A small image diffusion model, trained from scratch: width 192.
Rows from block 3, named by matrix and row number. Each number is 500 + 25 x the weight over the matrix's rms, rounded and kept within 0 to 999. All counts start at 0. Numbers have three digits each.
# ada: adaLN modulation (shift, scale and gate of each sublayer stacked) (model.blocks.3.ada.weight, 1152x256), inputs 86-171
ada.776:544519488506512478494508488482470511502552469498473521482539481525538534499476521481489492527506507484509465496523511493531492519505501506496486531489525500503482494514514503540509473490492440494498516527546456485491502479517491494502548498499519491516495460
ada.777:474548543471536515488499484496567477454499540484423509491485485485481474521468572516477523526526499545516578474506504502525496445468425452538521463496512456512486506467549468513513501516512512525547486478503451477482483485479509504492441465480507499544510457
ada.778:478564515530451514519469440459530433544525502518479512522518482554495501521516543529486516507495527511430458507522525533497488516466500457500556490482461541502500464498539474522536489504531468478459506527557479495473543523507494523486474473497506526479519412
ada.779:544511504517530488469453559513484494509560532513495490508511508509498508506491495494512492528533506488510554509517501518479552480504469629504504500513509509516459500510477492497477479483506490502513465495486514511513484505533465501497487477536496485479496484
ada.780:540484489529489499539551498526476480509463449486485457439483524499485475457510500519502498545502521509510494488512523530507463480467518549535491430516513511492474494469542482568491490440521491473499506474534482478487445489494445488518520524527481473482494487
ada.781:466494526510519534526440440524525494500488534507492476584513513508469511502476500469467518495523517483469534520475470476543469506490448465488516515510507498493454498489469487546533486457505478515511526487540464463506519483445491511499492530462503497530519470
ada.782:540527558465507491472457517489527537547476469507508484505519519519519523508493509479505543529511485487487451578515499502454461484455482484514507491527496523512520437474476504528517488548517454466516485494502479501446540503515535477513540530477463516474525488
ada.783:509522482543501485479478517510486505503524527491529486518490480515509509491494523502519513518524472463508510493494520503464516510517515494514472476530490501502485483515480560501479502500482493519510446519516516475476501493505511485497476540523514532509513507
ada.784:485527480448509516552512492484490492512481530550553511468511515519468515569515478470513494489496499464509473496487520526516492532510572497517535529509512516466492512533503493506489490508477497492470510461545464490530504506468462504465481489476459522496546502
ada.785:504492495500487504490452557499496510492491480498490491493529437499467507512516484513484500488505469484469491489499527510457500517508453482509490526514476488492451485516530510512532495501497493488538550518491520482458496520478507514553541498465484473511510513
ada.786:505487508540466537540515545586571478508468499489519536469517488481468450506482531487482487536533492489493472499503501492455511523496532504544519490498509506479475489473520453479514475513455521464505498510462517494475508521443530505569528519474532531502442505
ada.787:518521531515502520522481565490473489490543540519503514494505475484482476502472506514519488481522534489509541509524515514518508503494494591536478506478516476500480510510476501504502517481489455507501473509499509501492486465515468487495485508533508486513500526
ada.788:493521464523466469520464549496479516512503512493480523509493496516500469497533532464529515492489558485485487485489475452538540543576532453529498499554529520575486515467516563491530506513499520501514476466505488487487545537490497533541526491413467476497530516
ada.789:535536447474485498497488414502529516495475434554543513466530483507517502488500522491504506504475520493540477487466505514515467507533513411483460542504452508486517564547488527500489467505549494489545517502532452489463499523471492532507487518490503474474523506
ada.790:463518490536550544452504516542505514524520510558469510481540496513507486533511534499464490508519523537463516489568513538483458524505505476473581532451531480455492519479450479530451510511536530547507535510500459525539487500493537501483488530488506465531512530
ada.791:514497483468503468490521631453526538489510473482472516512523479499525528489528548472479487506482508441515471485489486501474498476490516474493470490503490514542473477519484492507463497544481470434473504485464530465476479520492513535492473493477548497510437496
ada.792:501482475476537475506430502494510516507499560540494504530448499510512515499470486481522513500523475520485515497493481511503488513495497463489529538480496547494474504514487487527485498502536474536480482526474494537501508470532487542530483485488511512481484481
ada.793:463457500491498483472564589495480517526463509472491443442491496480516506523496517544542528468488510520482482539508486528507488555492500514507499535491511471485515450540462529470504499504509465484508460502500496506459486572514520477532506475520509549476477506
ada.794:504476507522468502487489540485480476497550495518507489501479481498496499476491488522524480515502506466524511501492493483500515481505501577515491520518508511515495511498524499491489515486518477497490490498504516510485495485531467507504489511542484496489504484
ada.795:471504494495520508501466509499484503556467490523477500468526516526456520452487490515493488487500460449482500508484476506480447535501516467494519498457492541532450468491461517483503551493498524506540442530506547481508512553529520483454519500518439520479529532
ada.796:538477504503465522507480480542525519516535545514511475532521512526452488515485511495504508535521550554513499492503495502500522489511461471481513483531492486518463565465550484498497495552482453471514490537514540491528457485464493600490477526513532503451507431
ada.797:505492462480522507453522472507550544586464556505513501508516589470475441459476482452520446429420537556530572550471525536524551491504552398529518519534469508515510538477574516469495471517484481465519502446470468530426459525510482501477498474490473466533541431
ada.798:530507530513484501505483492478489537533493519482523474442489488553488487499509517496475509507514495489520501501518476551458491527474509503525516507463476498540512510501487496493489474534445506513478480446525481509453494485507505540494498490543487491519495519
ada.799:495497509493496487472522518498495488507500504514498495522456496494487487486498509529457481530518465472536485487499481510510471516493457491493511499492512476509498474480516504505510527482488495522503501465528480493481459465490493499521504489484500518526487514
ada.800:440531567478533516472440490478525458523474450586534468487505557463448485527499524503452474510519477558532473562518529414453549511488583469438504553521568515478464477473512520530495492486493518482562522559493473506479539492479454529549529471459554510497559515
ada.801:517557502499508467540482454486483504531493499512527525470541479514500479495510464491458536479489495507497545498547521456496502470474486476510514483556528518519494524515508482493545499494469466491512483511520513495501516463446487517517468495449494478502502447
ada.802:522523480487495510457520456501477479448497509508500494499463500484463490523503505498495483475556483520491521484489496471510529455489494442523480512541494524474537490485549521553496470493518451460495510510528503502459490476553507539522486538514469490456518498
ada.803:474504521485494504473509483503537476508525535506486475485506474475454473538470528505463514485498524505492474529501494552517546530487474554514521501434503497470477491495493482479497519498486466521480506449486484482554582513486481451549502490463509546457521453
ada.804:472492464509478537531479477499496508497521457537485481488520472480489501499501499491494481515515511537486474512501500489507491494528475451520498500487504515469528489499448515481496502468512494500516506480520481503515478487490515531500488488505500495516479517
ada.805:441479504495505482504467578495496518501489550523445486483506444488476493513512531471492492508473505539507463515533479482515470463467501474490533511445504504490522501472505494554528501503471489464498504514486524469529512529494489515468512529449493476519523472
ada.806:502531465512539464525489488509496498534534487512528489522488455552461502476484528485469501520528485471513519474480489517507473477484497561487532544521500468504492503447484507491539480496510481492506458528526484471485479490482517541539521520502506486537480530
ada.807:486542516502510509497538427461514528505465505512497541548541455492462507530477537518491505444479481508481489541475531480504510524537495433487484469477518467492527508481465455518508506514473504483584424491497442515493488481481480534533551528486508515473505481
ada.808:507536567538511505510474522514452514477511436539511459491511473541511448489515540539486547520499532512453507492473506468521549508551500467512514485518470507479493478439528498598481466492517495549437489534502477459471484508488519497494486517505507492473513536
ada.809:483526521477482499481487438510488491497461464480485512501513513495551482503470558506503479483479497514491504457498516486480500482526507469512501473481507481536518527468488539463500491522484503515548499467496516516488473506514493495455476531510524512500474480
ada.810:467511522471524500512435449428516572542465484487457442459494531464430501480464547493453481471533429536535513486504501479540551530502516452490523533461553504417513431500552534518497470537501477489516555510460494488434507541476473525456495465501469492517532497
ada.811:488479486480512538541525511482496494498508542524510490515459525496536477499549497521538498457472486509513493479515453468462501440531449506490470553474508530515537507493510537492452519477484529504540499523520497494459490548498478499499497490509505545490488498
ada.812:542514477507523501510507590486487455517517503481522505475481462497514490495489506525531483494500451511483507513473518498503512527490485460488531487473503502489522496489481503490472534517444497529504522509505518516523506499511540527502505479467508513501493509
ada.813:488473461518483476483446467460473485464477480529512472488541533489468506492480518476514501492473519525434482546540545481517525523465581469523510534468525508466563538512528463478562511459509467539540531504471520496526555531490501490464527487510528502454534521
ada.814:483514510469473495499469456495513523527536482514500522512536510463469505487493528472456497509474500555513517528502502482514492511507455394502497509492511476526505474485504521528490550548501467514491520502481489492484475474502524496516514487510513527524527475
ada.815:507491464476503498507495463484476493560511511518457513489486475508518511482511505497517518501485509497501490441510536447500545492484497437497477513542537517448532539515506510560483486544483482477512447519485495512491474491444507482461513498505515534510496469
ada.816:495528479469464530494470477521493487485493484521552495519440575530495528495489510496514490475509470526516480466547518581501504478513506493522456495497563465488492465485474512469463527469517505491490557508488501477565560506463470501483475562520500533477463486
ada.817:514511503549521572457536530510498522491475461505459490504493431491534467445473489489479463506530526505453514495477513533447512527515521454565494530516462539493508530520505532456489506484491479515503519480547454512474567518500512470488516502432520493480511544
ada.818:488478522492483499522460460476480474480461473522483475494522501532453584550500472516461497490452427507446465448443529433441480502531529548494492538519511493525527559494469561494530542436508515515487552485457525508488541494463479507454567507371463549478533513
ada.819:505556500454451519509455446499491551518528429468475459502544470469479510521470476502512487529561535488447519494497484479455489499527491433491481480484474465496515523510566458509562465511511455516480557506502483521477507482538481489550492491479477457508515482
ada.820:491469487453561637470465536511512563533451483510536500495508624535400446540436520460605499497461563544497500523487511535543546481467514443461501544535467481520506511515446495528553556442472464488508512496573516508530506539476529469438475580455571531446629548
ada.821:470490452513465500470473439494492511461514457520544484493578543503493512490503522474510460497480457475475523508472489509477507522513547462501493528507516525452500484464498542514498503511543465476511506487507500453537452514481419519501542515517465432530500488
ada.822:532524516504503484506502567520484510525546514521521498503495491497480517519491518530511485527523498485515499490500514518500530495495504591529480497517498489518461488507498519496466511517491477507516454490492511478517493509510469519477497500503506501508506495
ada.823:492556489510492515498537495506508536481504524521479517479484490547492536488520507487487463556487494517499470507490501527525519522552484541504523521518488526475478435449503505493503508496514508472530509524489498527479466452500469471467443494487425515500566472
ada.824:511504444506555489473498498541502488492487497512444533471497483501439467471533548577461540503463504483542483437492524499475483464533508441494490556519480459459538502496515503532506518494505455487491506477465501500546433496458520597497466503536510525485567483
ada.825:498518517474494545498563442515477497463520539510522487495505520540500530465481507510479513500516536495490511512519538507489484471496512438471501517507524492470471456472509490554536521498519511474488524477490535479465505505487488501508558505492500501489545472
ada.826:493503474498510501528494438536506452519522467521527465457465495514508443559473486494500476505490484523489504497469456497506529508528522436528477488488563536505472488531512518516470507483466442490410475463471494540425469521521494525496497509499535542478497507
ada.827:541514500529512455537476398520526526504478493487471502503498492510477488519496535500509501509481538487526510501518516529484492469460481474499506500523508497507530539509478487463494490511507518537525496491507490486522510507506449508499485454505494516486495472
ada.828:485464524462464519507421450450451493563408495512473503548548478501526532514450505513491503506519419420499430476509517511494501528526504537520430521443468482523473497438580556490458503438537506483552456529497465489477511557508453507538535476504470484530536515
ada.829:505489506485491475508484644486515471473533510486490507488535472498436522482486478524469491502518479503519530484506466515514482506538495525514511531487503521532493537502508512545479447493513473498528507499464520502455489510457536504502504496501507496499525523
ada.830:480506520495495463534542524484518508515482484520489492476506519525465536490517490498516528484492505526462505531517504533479494483502510508510481479491457505487513489500504509518496474500525519507502494512481539507477538460476519489504521492496510470507543530
ada.831:460536520510479494553492525507439512553558522491533571539542556475514532495483487487421498538463491514560507450505513502535495515521442485472520511499546509510504508432509497512509509525459491530513487521473453508462482524511455501505456500525483477463496461
ada.832:505528470467502489460506468500503509526515540470489514536481514526518537534469513482485488516503525443463453492504465505479431510485500512474505512515535524525521483505492525563522535478478519497560509488547497476508469478515474440503512498504543509447529485
ada.833:479502473446490532511486452495509507510444467436459473489510509538456507517515485496421477418514479494513435540479479449442442500539529441510521463514479556459508493533502487547501572490473491440503551479478466480494515502523480527468526476410574487554536504
ada.834:482463513451496445480488444432486516459523460479497518526529551525450504497475521485457476483527508476505504518504527521508501513534517538500513538495509489519477529500457502520475522505493427544493514461491475448503511477531492515537474489493493519540521507
ada.835:497480476486476530478502460473528563472522499518483506547474461436525488485460513484472499469503521491542528516456532512526454470481480487529497453484551477478538466502539481514515555463467486518543543526524476487503458512489512485503462464529465514485471465
ada.836:462517516472479499512522394551523525473448481490502491504544436515515535483494524500491515485508514534507477486475497531459493482501481467490487495517478554503531451518509501489535497516469451492508484503500455526500458478465466529483501505463515506529542445
ada.837:457460491489500504514511511496534513468493481471507509533454517500471486480491509506455477518527467513478494502519514490484511485508526364550532509496491448515466505487496466470514471505476540535473533460495510486518529481487453468442501493508450502452508471
ada.838:508530490517561487514556486552500513546505515496509495480486506508438519497552435517453506488490466514500496484532574536483495502518534508517477513512521490501520513482536526466505489538509488469505558501498499508463512536439490563506495527540502474480535538
ada.839:517492536476521475441501629554491508508477486527521491489481461458488518504534496515494494489498485505561510499489509483516534504470495452497473505495524497507495460525470489516517546497457487471483461521526512468509457489517501504498531497497525510508507548
ada.840:528475512519473490512485508528488467494470454490486464509571486548474489489503530484450495482464505494468477482515483475473504509518520488492533584528535519486478516508502485502514432527513465508530506512444513461465503476447527573518510505501483478503507490
ada.841:490471538524533548476520454479471565554513492498474494458449522543526508486429542499520570499482448434506485475488492493481505533473503546488504490473494497532498560498525527509522529456488594445541533518526483444549441487433461499528492526505468521534573472
ada.842:453512478477472492552470475512518524498466520446536483527498535459565480506508561545495454515477494510526443512542557481435478478523526498521558469486551473454547529470536536489524499495451502504552538486478462471502483500479488534511503490485541494482530478
ada.843:468453535492513483548524448500497491536536510460494525502552504487500465520508505511507493510496499533489484480467539491476486510487507540529487523437517515545441512521496496435509522500497455484505539499506514490526453497490467481498531511562519517519480490
ada.844:489520490511505464535487480574503473507534511523511512499462513482491491505497542504535544475482467506510484468477508462481524540496569546459538519550506487470526494514523532515494503490508485516510494492520517456514473516477519490519468480498463551509489474
ada.845:529518513500505498542512573481457459527510503508494515485499503518509427527495512510523511509489504504530531482501518503497522490502469521509442493483520503494513504510530515491508508502483464498532506461470472463497486527471462488469505534506504483535480515
ada.846:470477494515499511503466645475484490455512466498506538487479487500494453514476496516503517522506545508509514486495480500511525530514495573533506481493467502497497501488514504483511494485553475481507493534505496513460471520488508493480471528465474529498506494
ada.847:469573512453494545508577460457494434500507512527532503542510532525482530500489554483536484503428513498494532498576461491566497517556503508498514510442515476486479522454502501521545543548461496461529506532432499614453543475465490556507538484472512504528499529
ada.848:492510471461528502476532536486544512503475445501512513493472506508498516472540514478484455518488499542486515504490483486522482542533512493495493478512459516463467491479526506491552523515497522503536523526478475506482512532499515497497554487517501486484475488
ada.849:525508491461504523539495499486481482501486519507539516513472518496524464493494498520462454503508516442438450451562491475487489520498492439504474521500481487488518521510504503576451517508478481526491458490521495487536447438499537501513485441543525507502524527
ada.850:539504472427513520514465489477511448573506464484484480529476475493462530489461456491527513467497446493496474512504501465467459499489496497503466486519535506483512505488499507495465520519517496467466529465503496503482500471467453507525474459456513484514585477
ada.851:500483490467517487478503504517513513471461508515449530463514520486437458528491466504465513510472459530475499515501483464526441538529497561522478491487537496529505461465491524523462470504500518480530553471503501460477486437448507512473533477538461432472472522
ada.852:489474522515498517495504536442501485580561518536511522503462504480580478506475503458491440517443442449502504501499486475477505513482474493459457536445553472473564601495490547503475523490529458526500548491524495496512524471540449509519469554501484479487456472
ada.853:505530514506501522457519580501503514532482500517507491515510470528485538502478483498498526482493528517479506534498494518504516477465532556531473476498465533496505486518528539480511529500487510495540505516497497512510520513500505521508482518442536495523518547
ada.854:498517453496483519505507481484519525509441521476508480477465549506546534444456478480543518518502539497503497478522492511528512461488527491470500507525479500508487457456499523511563486475490459530524530518478497478514500481490443526496563458558501511490421504
ada.855:535515490523543498470450523473519491478482479503494513503501479535491527492531506481509525490495504481520501512525523505483497532508523439509478516490530503478556514521517483502480502538485495505523530476529483498485543484490499486512507493459466537496522492
ada.856:496487509517505529480489541542530486478453465503515547456459499497494531477483485508507505512493481528515497461509495476508503530501514483528480516505485493482511489505526517472469501480425458529472502480500505524490485526482450489466544528474497519473487528
ada.857:523516530436469435499562459498480542439495470424472546538420503481495529435462440462505509495495497478498502513496515470471516510508486517547526517490533494444482511546490548524579517552462540552538450491521452483544503520454434525485518518478509471495559532
ada.858:451510527483497533538487457554499510503471509513515513473421526530522483499484539495487525480527501501527481512505490471535491491488525440511472494485509474484514484554504519500457495473476518444530516508505473526465525509515464483444496515505469450490495463
ada.859:535509480490508486432478501473483497497474498452494530487511476517448487532517523511562507513524460511530473494513505438494467553463536484523466516511475513514527538505464449523545443480477430500560523515444492490426541520511476525470483535429519445502505484
ada.860:523589526507558523454478523462551482575474461540443521439516515545458424477475516508455522514485485532541518565534453519471561493488534451478512477432522479508458522452484489514529531549498475486476468552499502469527486436502503431496584512496489522544578558
ada.861:477525504477522509532499506493476549510491414525544503498492533491521489475498493480498495457491475522488471487446543500489494520498543413551497533454455490497515487470545514445506472425459499499467517463544488510527464491499510510505514564548497495492444455
ada.862:476550568476519454530559513465466541506508436470493513465532473475467478475487539470552452521527488528526501560514514451485479514509492456443460524470588501486523518496486508506511511505431470500485491494486489516544528463479509458464529513502518489533553448
ada.863:481548513451514485534493461502532521492483524545525511517437482466482500524514513503497494554448498498515555522473479461546500536502471403513452543510470507497501517485490510490523524510471497478474553490484474435508510527485524472491517518447539501562561452
ada.864:497498488506491486521481570511495532523534515501483498513510477493478478514511511535493492506529507480523501492482487526509519505484499567502478520531508467477506501512531508518481517501511479500488492491515511507535493499516487497466494494526507506529492530
ada.865:515507526505482478513491478548517483479473455519517468508539530456509474550467460448471489515489497469486528491541514485514478485498484518450487518506482502485483509502542472477474497505496536511501527493456538524494536529444469517473501539482493447540504485
ada.866:478502530442514557488482452507516475471477464529472531463493487511412511456533505479496492476470502539507495510565500472488492494490488495496563477489470529495431499456522488499521507501482407441463471516536499533493573486458457534514533554457472494501517472
ada.867:505463473484492536476466439477519508509476489489516502483555515497484481539535535506480501504475508487502508562464507505454503536493506444480508505478483519503516485486511478532513462501510492530528487500492514487506503507452503540496504538482498498538535450
ada.868:562534549508487557477541554547497487496467543556464512510523454516476489493533523486507524505505490492481477462524513550504476510515536558484541505467519478491516498505495534515482508515555524534524441470489492528509532535468511499512496504498519540498528511
ada.869:499478483494529478494486510514470512469472505469513471441408535499448447545486522505526553508506545485531516546493496505500494440428487560516465502514516505489476479511540460510456497514521465482503421451499538489518554521495462516454513489506487536521493392
ada.870:494486490516473499505493614512464491520534482469507491501484495554513485477531533493506478484497488500521524445484501507506520504504524521487485520532456516511483474496527480453485484531515459447494510482521513517481516516491542511485508505493494508502522542
ada.871:475503502489568496527426516554522522553497492463461490464483547517478470530460465464495512546490518499527526497592477554450457536508527444470576507520516543507500550489524544590527512568544497540550572476523485477503528500454490482485514539436492495544566529
ada.872:509568489531496557558466461508447471498498501529508513509453551470482528511494507489450496511493460525520479507516522503483580543510536495504485468526464513541496577527435556465490493507484483456535479528513491510539535513509498499490477529479519491493490510
ada.873:543479560486480507517516454483480536493490504486505476535444490563476500538501507508550450531481528519551539503499530551518463498471475518516471511532465494534493506569503484498499472575511509499528509532462513496524540551479519483485547424515508526482507493
ada.874:484504499501483496509518506497494481460508519507512543452526508519520471504504524513495469534513462477471445472533512497508508477530525531492500508484506461495464483519507496468510506512526530516508497518490495500487492522497494492455526494528504490487505514
ada.875:514499489484464483493507422513492525494480512493492513478510523492435460509488529550506511476506491528494515470536484466476472449473515498533483500522480538514498487518516537501489477521473489554455506514497501554495554546493548456499500538450510439523536472
ada.876:488521495488522496434472469508540484466522505515522492484503506462498525500464548518507509476481475519464548443530504476495509515480525460481526515482508513467503492515490510488454506477504487451507488514490525471505469489544518481505548489539473495493499506
ada.877:512481487515512494462499481506493513509520478513444512496474510548516509531502513539514454508482533492560469520505528543454504481494447481466497497469477513494532495461493535486584439482459456535509521452546516469511493544498482500447476509519510464527493446
ada.878:528499514482540512492511498463518460538512494493511541496491534476460547523491525435501541511488511469516460507501500427484505531488491517507524492499480512539544455521517530494528464499476545487453502474528511545499524505470538514507480481487473501477552470
ada.879:555510493438492527478514461494551502516477472531555476459555493477400528510422523503481483471604474489463498452494564467546485469504503457513506525532443510494496571559508488505452432477503501495514509535558536509558514448487505548512500548494563470474505479
ada.880:488509484504479483524462456490492481527510482478478483484465517484582553530531499460527502435490474537480493482495518481415508469449519484511515547476483506497545527488504514551544482478479509490498482484531566524470521463533496513505493487520518490515492508
ada.881:481525503527504481493474513479514534474510480475488505511486533518515535536521508489493533495492515463503486450512497546506458495498499468505462515516497505529482494500462477518520489516522476520496515495501529504476537489472529508512512510479499490482475516
ada.882:457504483455494554506502477503554485533573463470442462479501473452482505545504539474467463498497512508520528461479488504475500493499493447532510527494517511476498485521533484487467476535491476515524541515509510558510469477477471476478563536492449528509493432
ada.883:501566512434524523493442486499526518505508490513528526463514413467488527481515487490494477505492484546470468550572514489477496509430519507470544553494538494499493484453444490519517447516525546524519494518556442507518542498481482502497527476474502546493546550
ada.884:531520465536501534526486547521500529522472513469490485473468488530451454481492526507456507515506521512487478428532500446468465493559503541462521518469528496509487493516495541560493461487519516437511467457503506483486503513455511473535480517496488503510533529
ada.885:476560527490453493467476500488495497516451503520516568551451487524497524530470545501551503527488462522495491503542521451525547551495537385516529534528530488499520544493524545522490523513513439453481512513496487519490458443472462502535435470432455548453491430
ada.886:440511503467469500558488541460489539485507488473479510485526488479510498536471457484527473484493414520476503500495466462495465500492470489533455455520557493469479491509502483519466536511515562523509504487489523503490537493523506505513490511502472461498496478
ada.887:457492503466450504522425503507472486517470503525549523504521498514426517529478543504485512520506463499529481455480488486495505558484531534551517545462506478515527571517526554541526482528490477419473501413503435512486502537461462487494509488478501504491526503
ada.888:548496482481502530473503512510507486554528505514446500549504484459520466527488518547491458492469487514542496465527526474525490486496501425494510485492560553511527491553490511531480518487494525437505475536532512497528446473486500506459553516492521496475466501
ada.889:520503424528507487516498510475458524471501523514492502493471544521521480469471519497590517550572526529524461490483454482485512480512524495525511536469508516521512482466474512502494487522496545489510491470543491517504503474540481481494492535477492515510515489
ada.890:485563521485539532500497547514494501420470471545506502543539502481421517512514522506463477483531555466563489470522457505517551506510536530587536539512566476551550542474535462548552503482484467521459494531526432478490499500508485467495541509500509477511612496
ada.891:487499498514522488503513485511494511508496477505487478488462517511534535494505498517530520519495538455494510500521515496530495463510514477499474490462464539485488510461517494528495506501474491498509530514473481510498529501494509472511485464507496515468482480
ada.892:506511488496504576476508436471479493490510541477518479499482510470508542492545493513485525483527550539445468484509501475481507510536565456509483520513507475446482503459503504517501525499538483474493458559549423558454475490466491491496447547468487482497512468
ada.893:528496515492507487494480563499476518503499499497522495485502483512475483518499513497504504530507508486515500502516515496500531508497498600493503522521508497494505492507516511487507497486501486514476496499493518483492496485483491510485501488519493486508503503
ada.894:491548523530562515472497456504524528505528439536535487525539514483477537533444509548494451528471428533486484519552500487477474492533545491519540484478508500523454462495473524520481491485510460461501465453555481523528474459425518488566500525480522488486525515
ada.895:483540540472521604415511501549510530473543513496523441495483466489471477482413484543515546539535481505489571492506487520492510446505499528512549505489509490524522506460569496542483512458481447461481420496495449551581504450519498479484443491482528487508489560
ada.896:497488523492498476515507547492485491503495523518504477493498494518522503465489518493519513510487463493497506500511482512501499501510511532465511496490503522534495503519525487515499508488511507502527518500496509501505472509500504488502508529494518520500515496
ada.897:480442479545499503476519438478506504480468456465491504465517483544496512490496494557506478500522529484512425542547472506492491475463519490484474481456476473501503465509471502513478511481525456469467521473516534487495507522492475510506487526495468509488525499
ada.898:476492533499544547500478460494460532535531441471542525517554461532466433557526520496538499499459476508534550485499458497532424490509498444467488490541477496500490532536511530505522500515499512533514524521491514497495525462426507490509502516508503543485516546
ada.899:470506480490508475501496609507484507523499480517489524509476505503456527497519521495536489498486484516523534477471509530514498519509517525504491500555482509493503489482522504524459505486491473456482472493481480468492482487518566508470498508444540546502531536
ada.900:471481502500456491546469603504531486522505518520537499487517507513479505489489515443480517518478522482518487477531509468460530555513502513519450497514482525526519475528470523545497517497468484507514476525525507425496504478498476511489501497515470453470501498
ada.901:455524520530451494474497499470486508479495487476500505481523560469441509504465514505467491500468511510471459486500506520519529500507481481552540489478460452478518502497574501508496488499463483483477512463496498512450508541479552560532459497480557506503559523
ada.902:478476501501508506517482486478488508508467511554506510527486471510516440447530524519486539447473480466500492514516519501497498485469490545486511516475470529517510459459510531527503510532473478525543543518502474517478506508512506488438489518481493525503482500
ada.903:513484507481522507512510563504512492493511515482501508485479458481516488504466505507491523498509491500489496514508496505483519536484472579518498509493487490465509485499511513508500521508477476504509468506500539481490488501517487502491486487536493506485479518
ada.904:479525514536522495500468471491461476469471493536466521494474493520512520439505458515464481521501471510519480457533510498477507492512513492490512488515495508531453516491503450486477547476455493429480506506485478466506477470482525464521482541452444484488476447
ada.905:509516482519503502510497478512512524485514495499506511510503509509510516489497494524501503504498520483481513483479502492520494488502493527502514512524486496503482506490489486500521501487494517499500520503512512488506492502488496492523506502495503502482477480
ada.906:485502504547469511521558524501515471462476521484490499445503533463525486463440504514461516535504497510509521541536509521474520505447458473512470503526509490482536495445523522511493494506482517524514492541513469478556498474511484500498547477537480460486517485
ada.907:500537563494516503510516489482501494541419472459511508534487482525478510485481529511459500521544488481493494512497489465442570491535521571512523516490499519482512521468519524548532557448487487506558561535510502440537492520467503480501475494461470537557554486
ada.908:465541512449490543468461359524480522518407478567481544466495436585449567580511599466467512555439449496491404454540516507478493501502552479552534584484514512516532578475542585570538468523477437415494483441491428477481546473461406482451488532452497506496585450
ada.909:471520527507516503486495597506473479513525501503513514495501492485492502487495501486499488504539495485512506505487500520501510507498519618477488496488496507500502506506525494470466521508500466496503460531501515519525454484516494498490505464501488491503487491
ada.910:514526508505492508493530587515510462482493501504509516513493481519515497493481488502482460480502478501525500494482486521490524494489449514492479490481483493534526470511496504499486538498490446505493491496541508489474477480489485501495520499518490502511487508
ada.911:566549525534487556511482534503553529466484485496506492568544494510436521502546525460505485499477483479512468441501537451486500525606536449506511533479482524521479519492505462516564464432502480513490505489507521434504514526508485453530497541466521497493462493
ada.912:454551484488531487447478448485496533495458498519487453489458495498526499525517528471494527504519529521443472484551546469524481511469509477493537477480495493527531525520544519528512512495531505478468482507460488526472497492527468545461485539487499478513466522
ada.913:500539506512457483479498485516509526559444489504511507496535468483476518469484458552505494445496471511553483455554532459527496499472484482527511488498502460466488471446536512518481480520509477436529459504454526465540497502503481528513468491510469518510505421
ada.914:497554486494475453480512393539531476526504401566542501463526507543519523542485565458492464483512460454463522465507549476442500488485448518526507516537499467534472520534482522519487461530507495493529526485494478526499481524431471524464478460489484409523500520
ada.915:467515494536492485504502465470517507503493509502559497487479487507462516485478500515506505492482495497517508510546528530482512467478497379481505512513535523529466513447480546485533512508488524535512493541522499518489515487473540442504467507504526528492491472
ada.916:457542451480489488479539508491514491501460475510513462469504520515489524499503548492548540487433521484495491503518566484473493529486478434544473532505544510527483485445519501486524541491511505489543542533506425502451490429464458461446461494492514492542540491
ada.917:495504464474447469485508414516510494483396504484487508465506482522489505491511492496530528487484493523514457488471475534479507498550500486537496498487457525494462510516515464504516455467497512536471513482488477477439537519514463511474536471488509503504489501
ada.918:516514519492510503467524581477449492501501532518505518498478467485489484520497507510511464499517510480506502468493493496484554484500486572492502481469498479527479498535516500508483525494531496507521492512497514482499480503513481520490485462510498508468471510
ada.919:570522543513526526503504422454468482532497489535499508503496487537493467515505497510474487501499490450478509526449503491518468525533521457541467507488543487490520494520520475497536485519483499504524489484544457480497499447460493501508493505463503451422551546
ada.920:507517532483504507454496435500493512498479488510498481517520513520459473501487501476459514471515505485513508542475528478525523467504486556470530499502459501494514464482458488492491471472517501477536470507507514476482509525470487494526470536492485511521450480
ada.921:513475509503505493476501526534518497492524472507509498495458566465486456494502516491512486540475501545487449498529529403457541480549485565518537541477483500528511529478469516463467521530486503473503471482499524488483527509504455512461491472493493506497459477
ada.922:529510458488452505491477553495528516457473538552490502508445509514509500478491486517502475451513533482549544565492487478462490525501520496483465466531492530502472526475497511502469519485502519433519461509511500466509474553470478512458505507510526481522499511
ada.923:471541489443488519456523518519516509549492480478538497465482493476497540437468470485461491496483496524512592534535488444506512496560531477459493462511473480485509458479524496475544460460454511480561482464483490534522538460503537513481526463514485498504532515
ada.924:439431521471448552493496438534421506506495516532501501461500516542535475544430504503493554539503511482525484462507508508537450467437470531563512500537571539499490540546487562491514480498527481516476464487403488464485502457531457471461465543539551536543441516
ada.925:463518502478514510505515473494484514469502469576510420505501577496474512487559470529481518501551494538490514478490478483495506536457530396529563447476525459497505523513487532483496502501508554516481446478499531490491553481484441493539499506505503543455492524
ada.926:538442532502512541516457491540508485515474467535524496513449495442529492482501528531492517523483499542535468506496441448526550471545495504512563496512507469497505475511503500492479530513512479524526498532539478508494444489512491508442518527514485538558544490
ada.927:513510464492481463492503426477519502543471512487499537455466496497494475474538468514499486545461478515505454476497556477514469477482492501504508509472546499506491482500464528508490494502443541496554446470498526517502446476435506512506504497499469467489457459